{
  "activation": "gelu",
  "depths": [3, 6, 3],
  "muon_scale": "original",
  "lr": 0.016,
  "momentum": 0.95,
  "nesterov": true,
  "lr_schedule": "cosine"
}
Rows from block 5 of a small masked image model, named by matrix and row number. Rows with one number belong to one channel. Each number is 128 + 32 x the weight over its row's rms, rounded and kept within 0 to 255. All counts start at 0. Numbers have three digits each.
Before each channel's rows are labels from the 100 images, of 14848, where the channel reaches its highest value: "responds to" is what is common among them; "colour at peak" is the nearest of a few named colours to the mean colour under the peak. Only what is clearly more common there than usual is listed. The data: stained colorectal tissue patches (NCT-CRC-HE-100K).
# convs0: expand pointwise conv (model.blocks.5.convs.0.weight, 384x96x1x1), inputs 0-95
# convs1: depthwise 3x3 conv (model.blocks.5.convs.1.weight, 384x1x3x3, trained with AdamW), a 3x3 kernel
# convs2: project pointwise conv (model.blocks.5.convs.2.weight, 96x384x1x1, transposed), outputs 0-95

responds to: tissue: lymphocytes
colour at peak: black
convs0.355:139124117089146032123165097107098188115132140113173163120087135148059115096135094123111152167118114152071130185057172153138146156122153092149136119155105155091162182154178084104118105205111089092156108091148141188064113153136138121109111152126135135120104120115124122083080136182106156132
convs1.355:127173135116176167078104130
convs2.355:133069111131165140096101099087121074142155136145115147129165152156184160110146122136142198110105145137140132092121168107136209119076073117075193137120102146119106080156148155075153174171160101111129107108126208119194118136142089082143142123105106136078122155094081171150076139104148111170

responds to: tissue: mucus; tissue: normal colon mucosa
colour at peak: grey
convs0.281:159114099056160160110121142140111140128165146123098152120040136122145114152202103168111170133110181154137149123147030134120116144139167158188125198132128125150158114141131132180184209101122114140151090131130096130184126125122113136087151135097139168085124152140116135175049094123135145109
convs1.281:137168155177179113134096106
convs2.281:064103113138194160147139130112164107128076106160119139171127192144108110111133084136091122063111092108114150164087123117146082189078100125131099143118121163087153127098149099175110159126081121158085039105121131160151127145125118177102095096127139130112111190103171073153162074132124063102

responds to: tissue: adipose tissue
colour at peak: white
convs0.286:088137109113174102077069183129135164098155111165179092136100105124186097126131148105116120109050125114072199177170119155147127102136153125113138095151174142142119165102122094142187112173151129120041148171162134095180118052135145135107130120130104181141144109099095117179144158141151106136
convs1.286:127178138133169194118147136
convs2.286:186120093146079109145110129154193135138156113137108175149152097133085071105179104158139176175147162117119114137147137052149096119130144133139103124081121154145137129155149157093080031115139169148094049149176141166139136092126204177149177145155103132177153121140090150147096127119134158131

responds to: tissue: tumour epithelium
colour at peak: white
convs0.28:127141169176154133151105129143154143124119111147115114079136145103191156144084178130057161100081120129136148110098160142164111119157128161078138125119119103102067080131078078183123145255156147157097130112151116109147170106094153145094117090125113169149150115093130132148095147217138161113
convs1.28:126121129161092127076168178
convs2.28:134134117174152061202140097135152090129083140164150136176127135157069152122156084167136117129173144097113116135129147194123114128156166127163229144122093126086138109169136085154149155143137125144179143131149047086146101103114091140127136191180123109124120058151174098164099124088121114136

responds to: tissue: mucus; tissue: normal colon mucosa
colour at peak: white
convs0.43:157106178140071191136124115134192152181134154118135189126168109170140159162093099134107074099164170158112149136203169151148156136180138117181142107134103127087105080147092120159145151121159177099106159151120143107147160129065159068115135112132097147075139103085144143130061151170162099111
convs1.43:147100121096091144100070163
convs2.43:150074109158131188158128123117125154132132141042192136139179128177123149136076090162110124113170134104115082085171162185154095189123164086149125089101142169128153131087133125095158152135067112113146115166144036151136091126135159170158118148106107079186128125152083136111147128165103093119

responds to: tissue: lymphocytes
colour at peak: black
convs0.271:138176084165133108114154150127101108104090113135121096071121077073143101102111107111073135146153156119156122124070161107070127071121150094139141112213125075102125182118112181098111108164096105118118128135158153083171079129121142107138056131171134075126126094054104125169144094107085165092
convs1.271:143110141139110136183171183
convs2.271:126132120144166124136143161146137074104095134117146075089126136148185145097104083115099116127148081090191121124156086155116115139110141113101113185138064124056118179071105114130097130108129068082036094076154117160150059100130100158164092115101146113091123145119133092153151088190139095132

responds to: tissue: adipose tissue
colour at peak: white
convs0.183:128136119119157130095038156079174153135216122121171127165109145171155091120106097107147141128090146111128191141116107123161106114174131118149164097143149116146148163143078098164131116117084126096133143154222176112162100111116066100090134195163079163147168130155127117184129161131142146086
convs1.183:148152128150188153087171123
convs2.183:101144129128112114141122113144255125095100170140140134106143102166129136140148117128118103161121115111090102117137216117141121107069101071132112112131111110073106113119167133108124077128161111127127056152154117114002147122125130128180174102131112133169095119124100150084127161098143147114

responds to: tissue: normal colon mucosa
colour at peak: black
convs0.174:124113089130143175125157105069129120158114143083143104193059106171136113138154151129134139111189109112123113118125083117128102106111148078145083096070125068097068110143179134130141122156167126118135094113083118142094101132084216127117142173104142061166062083135170121154111088099106077154
convs1.174:112158150109124105181190119
convs2.174:096101184093103191093080109067073179106180168133144117109136125166148139155155118154084145142176112161112140135099075121178073100114136093095083108128145113100141167133123140119090154072118212121106120157144094091152095134114150114040150075163094085122102140105128142149124106125115121178

responds to: tissue: adipose tissue
colour at peak: white
convs0.45:100122111150120127143166196141143138144164121110175077104109099118144123114081155102095122136109156088083138123147118184120144073132135053131134041160165112126115144158085071167146115105108158134074176096146167104129068079072071098142086105171109078111080143136135145145166168091104121112
convs1.45:120163121149212138121143124
convs2.45:094158122144148171140082161190152109118092140139101143094097107127098170105151179100110141172169183151092115123111103104104103120064062155142142084079132111161160160104085128087155105136161096143106074120188094101074122087111143128159129099100097108150110080085140184180100138154117198155

responds to: tissue: tumour epithelium
colour at peak: white
convs0.345:102115167199156134136125108102192182105092090158150138083109192150037126134181158117172142113129121149193127134123136148145181127162104149137155098095138144129165158129158093142145149177119163090131176139066151125078131130089171109139090183129093072115090159153187167116135117141103146136
convs1.345:153173109199119106130107123
convs2.345:086109119127105110123086122121093104120114068077123135151134159158135108134163102166150091134180088134134138117151089164117167123114108208110124082029181162182089185133089151110128165116152118130129116172169122159104128146167164191082148105090118138151179179139164105095120093094102079148

responds to: tissue: adipose tissue
colour at peak: white
convs0.3:129092056133180093085123164094177162089119119167207094126082139151195147095108109096104145079127115134105161159116097149140107120077166139043126106117175122144183146128141152143094067112158088129106177145160097041129118159093114134098134158109106155158141150111152111129119119111163113099
convs1.3:127122176154112197131110157
convs2.3:084153110117164104108136149117189177210128167092130117125141138107109119110207088117147179114115173112153149139150180138177160139126213117162147178104152106133141072141120097138136114093128182167079108109130147099070126128142161188118163142143152127204180129161124102160104140111092108161

responds to: tissue: normal colon mucosa
colour at peak: black
convs0.216:089104125133129138148092115093118091152131169108161095175069095138131167207168146122114130125121079176102078108128141104105146084110118079135121137102053117181090134091114185091093128126149179135107120170085127087089153174087146112134116138087124136187156135106098154048083092093129147168
convs1.216:173166138112138103092099077
convs2.216:136179084108135096129150172127120129156074143117167135106185117148119159123131160111203185164096110156191105113142112185112104105105180116126162122095148126129116126034100071136163147107111099106162164145134147152119146148119065118144115110106089160179179120078125183068134159123092180100

responds to: tissue: mucus
colour at peak: white
convs0.336:088135152131194152093123081114060138130198157158124133056159086083127164160163121099151101111125144141138114189145166123184130111178109117134093149110146129130094131119128178178088189124086121131149118155098109141115123147146080170062087083088161078117079140130090067109102143151125101104
convs1.336:140105108110093115145054153
convs2.336:137084172116097149107155130151079153086118070119150112104153099136119101084113144103082153147081132099124163123168172183170097127094148161100124067120108151129111157079146156197148107183127144085093165130127103165114062156185168147119139128133147076189082128147080118049148118126154113163

responds to: tissue: mucus
colour at peak: white
convs0.5:103144149115136173158138123144092135117104122174149198115121142159156158162141188089074133087114058119139103165149126160115149054161117080130153095067142136170137033145076054112042123119158098110063121122130122108139130142108106145138140096112115111111126084088131107131095095160116133154
convs1.5:158089106124102084123079092
convs2.5:071142115115200154113102125143159096127204133137102113146154122141156106116152083175123101067169120161171140137135070109143131127169123113129109091121133101183167146155142120095176145109098102165146141076123113148164122114056087071176192135105133153121171142129170207147083109094166129084

responds to: tissue: mucus; tissue: normal colon mucosa
colour at peak: black
convs0.113:112091132143139132148147110140073099101094176167125085136098106100084151124127190171092097052136108103079129101102124135103147069172140072154118102114162123149144067071135130162124087148095150126137128166080111116064125172128155131149179170095142116164084132112126197099138064106178109165
convs1.113:170163132113120150109172184
convs2.113:113167185101136140135075078122105074141164204124146097117082093164116176113083111145108111143159129146085105131172109102119118075177135107099057146117107090149138135143091122152114112078153224128156117159130181098106099157174135159114107083190142077126130178097123166127125097109138146157

responds to: tissue: mucus
colour at peak: white
convs0.378:167101098123139116138187136130131126134144111109162107136106088066168130080137086072134170120102117132121146058124117152120122118114073179168168109159057145151190107145101130081076126192160140170110093099188116083128112146136125128123137161151069156179170154099088102141158188107100155172
convs1.378:110130124112092208111119150
convs2.378:125107153103086091084192152201132162142120158111119155058140111152164104129168136102125167144138122171106091098153110104152145116136189183140071179130189188132102086170132170115077138113156154137107116114115189132134151103117153107188123116113090180100166135164119154082132138115065168150

responds to: tissue: normal colon mucosa
colour at peak: black
convs0.55:202122086099096176106114145131174100090138136101124115135111092110165085162109154066106133166088126158137111112125143127101153118168171131162174143129131176161165090181149108215150091154133176070118162125191125140119081168079065128114139098113077138136159100133139141078092156114098082152
convs1.55:108158108150202157102137119
convs2.55:093121086150136191089178136110125112148187155099156116134144153111177159140130095141123135209124124197144135111069144123117105091154176096108108085143094100206129139160090121061107160142105119166133106210126128111142099128149157084144146192147071129182110157145102155125083109102093130147

responds to: tissue: adipose tissue
colour at peak: white
convs0.356:086134196119093138123149152096127123097210158055101122129127150142108084160132136115147126147111079086160135091120115143136137161167158106140166117167118112112158128123093082123164096116101100090153112150151075168214077077112187122122163088166093119132084162186094135141097078166154135083
convs1.356:091191128115135107101177117
convs2.356:172155106109095148164084168168172159107065097185120124105118082129135125124132112145103159146110202108149093121104109164075153163115178082148129191072108126117169067117128157138103102076148126108107105159199133111047122121098102108119134094162138113193147119161112136118121141121109132202

responds to: tissue: normal colon mucosa
colour at peak: black
convs0.136:111065121172102174124089163152119141155135131118140095119088090132168110173107100146061138161162086135128184121098184064132094159101139126175144101089182064190086098107185139121123115147119149136111139114116129147124082147162154122077144134092068121140137096166129128103124155115047093069
convs1.136:098199162103127139103128101
convs2.136:147101183136135195151124118169119101134124156172150168108126107117135148048152118128130144140133091184188097181131148113075083133088117085077157165129135129097138108151160109168102128055112111094178132187111159109120108135114130098137140118069140133140105135113158186118115149050088129213

responds to: tissue: lymphocytes
colour at peak: black
convs0.341:146147138080090147100106137158114142175159118125186160114085117097124121172098137175106118140119161137057178155099066100164109158148123105152163119168110097194101105142122194129130068132086131127148166155114151098078117140100132129129194150157121077107103075147163101100046069100115150148
convs1.341:107075079097107139102146162
convs2.341:165091155124120130098168156067150174136106098092133121091126143105151130193102137093084126073131151104129176152161105146149174141089113164176093122130126225102138165095114132121079179125122148183143134131135148065152132133156099156145129058122089083168085075145071090098159092127141150112

responds to: tissue: adipose tissue
colour at peak: white
convs0.326:064117114101109100182107199110155135122166110095145148154127132149175101150137154145100141106106130144110103152113158171125146130108096147119107190193176113128116108123121177163126148131131133167093137111187087124158123071064107146167124178126109099060125113115061128050171128107055181135
convs1.326:131153132132195163148150083
convs2.326:132096143147127172096147044137133146156123108112083075099135086115135190100098142151131127167135153090108155137149148112060150144146133119143132127110117100154167142119180086129182089155156158193143158095073180129066099129147162131137161112151172167148125073177145162198145194146124083147

responds to: tissue: mucus
colour at peak: grey
convs0.132:115127117131095134113145181132103093105134140063131145121100135093199131155138126092158087157099091133138097157162175174121182097158154157127182163118096159117100145087108158129116075140156086139120152053122148157103104130122051105171189206129122160162106142131097178132204120097109116162
convs1.132:140156151141198159124169127
convs2.132:153135132140137147092122078130134138149101126084153140143200156142119153162101117133128134147157119123098171131125224122132124105129130129142118165119161146192159097108120160111182197105154160077078087232159163109124136165078098135106110132096047106121123155124100116109072105113062117160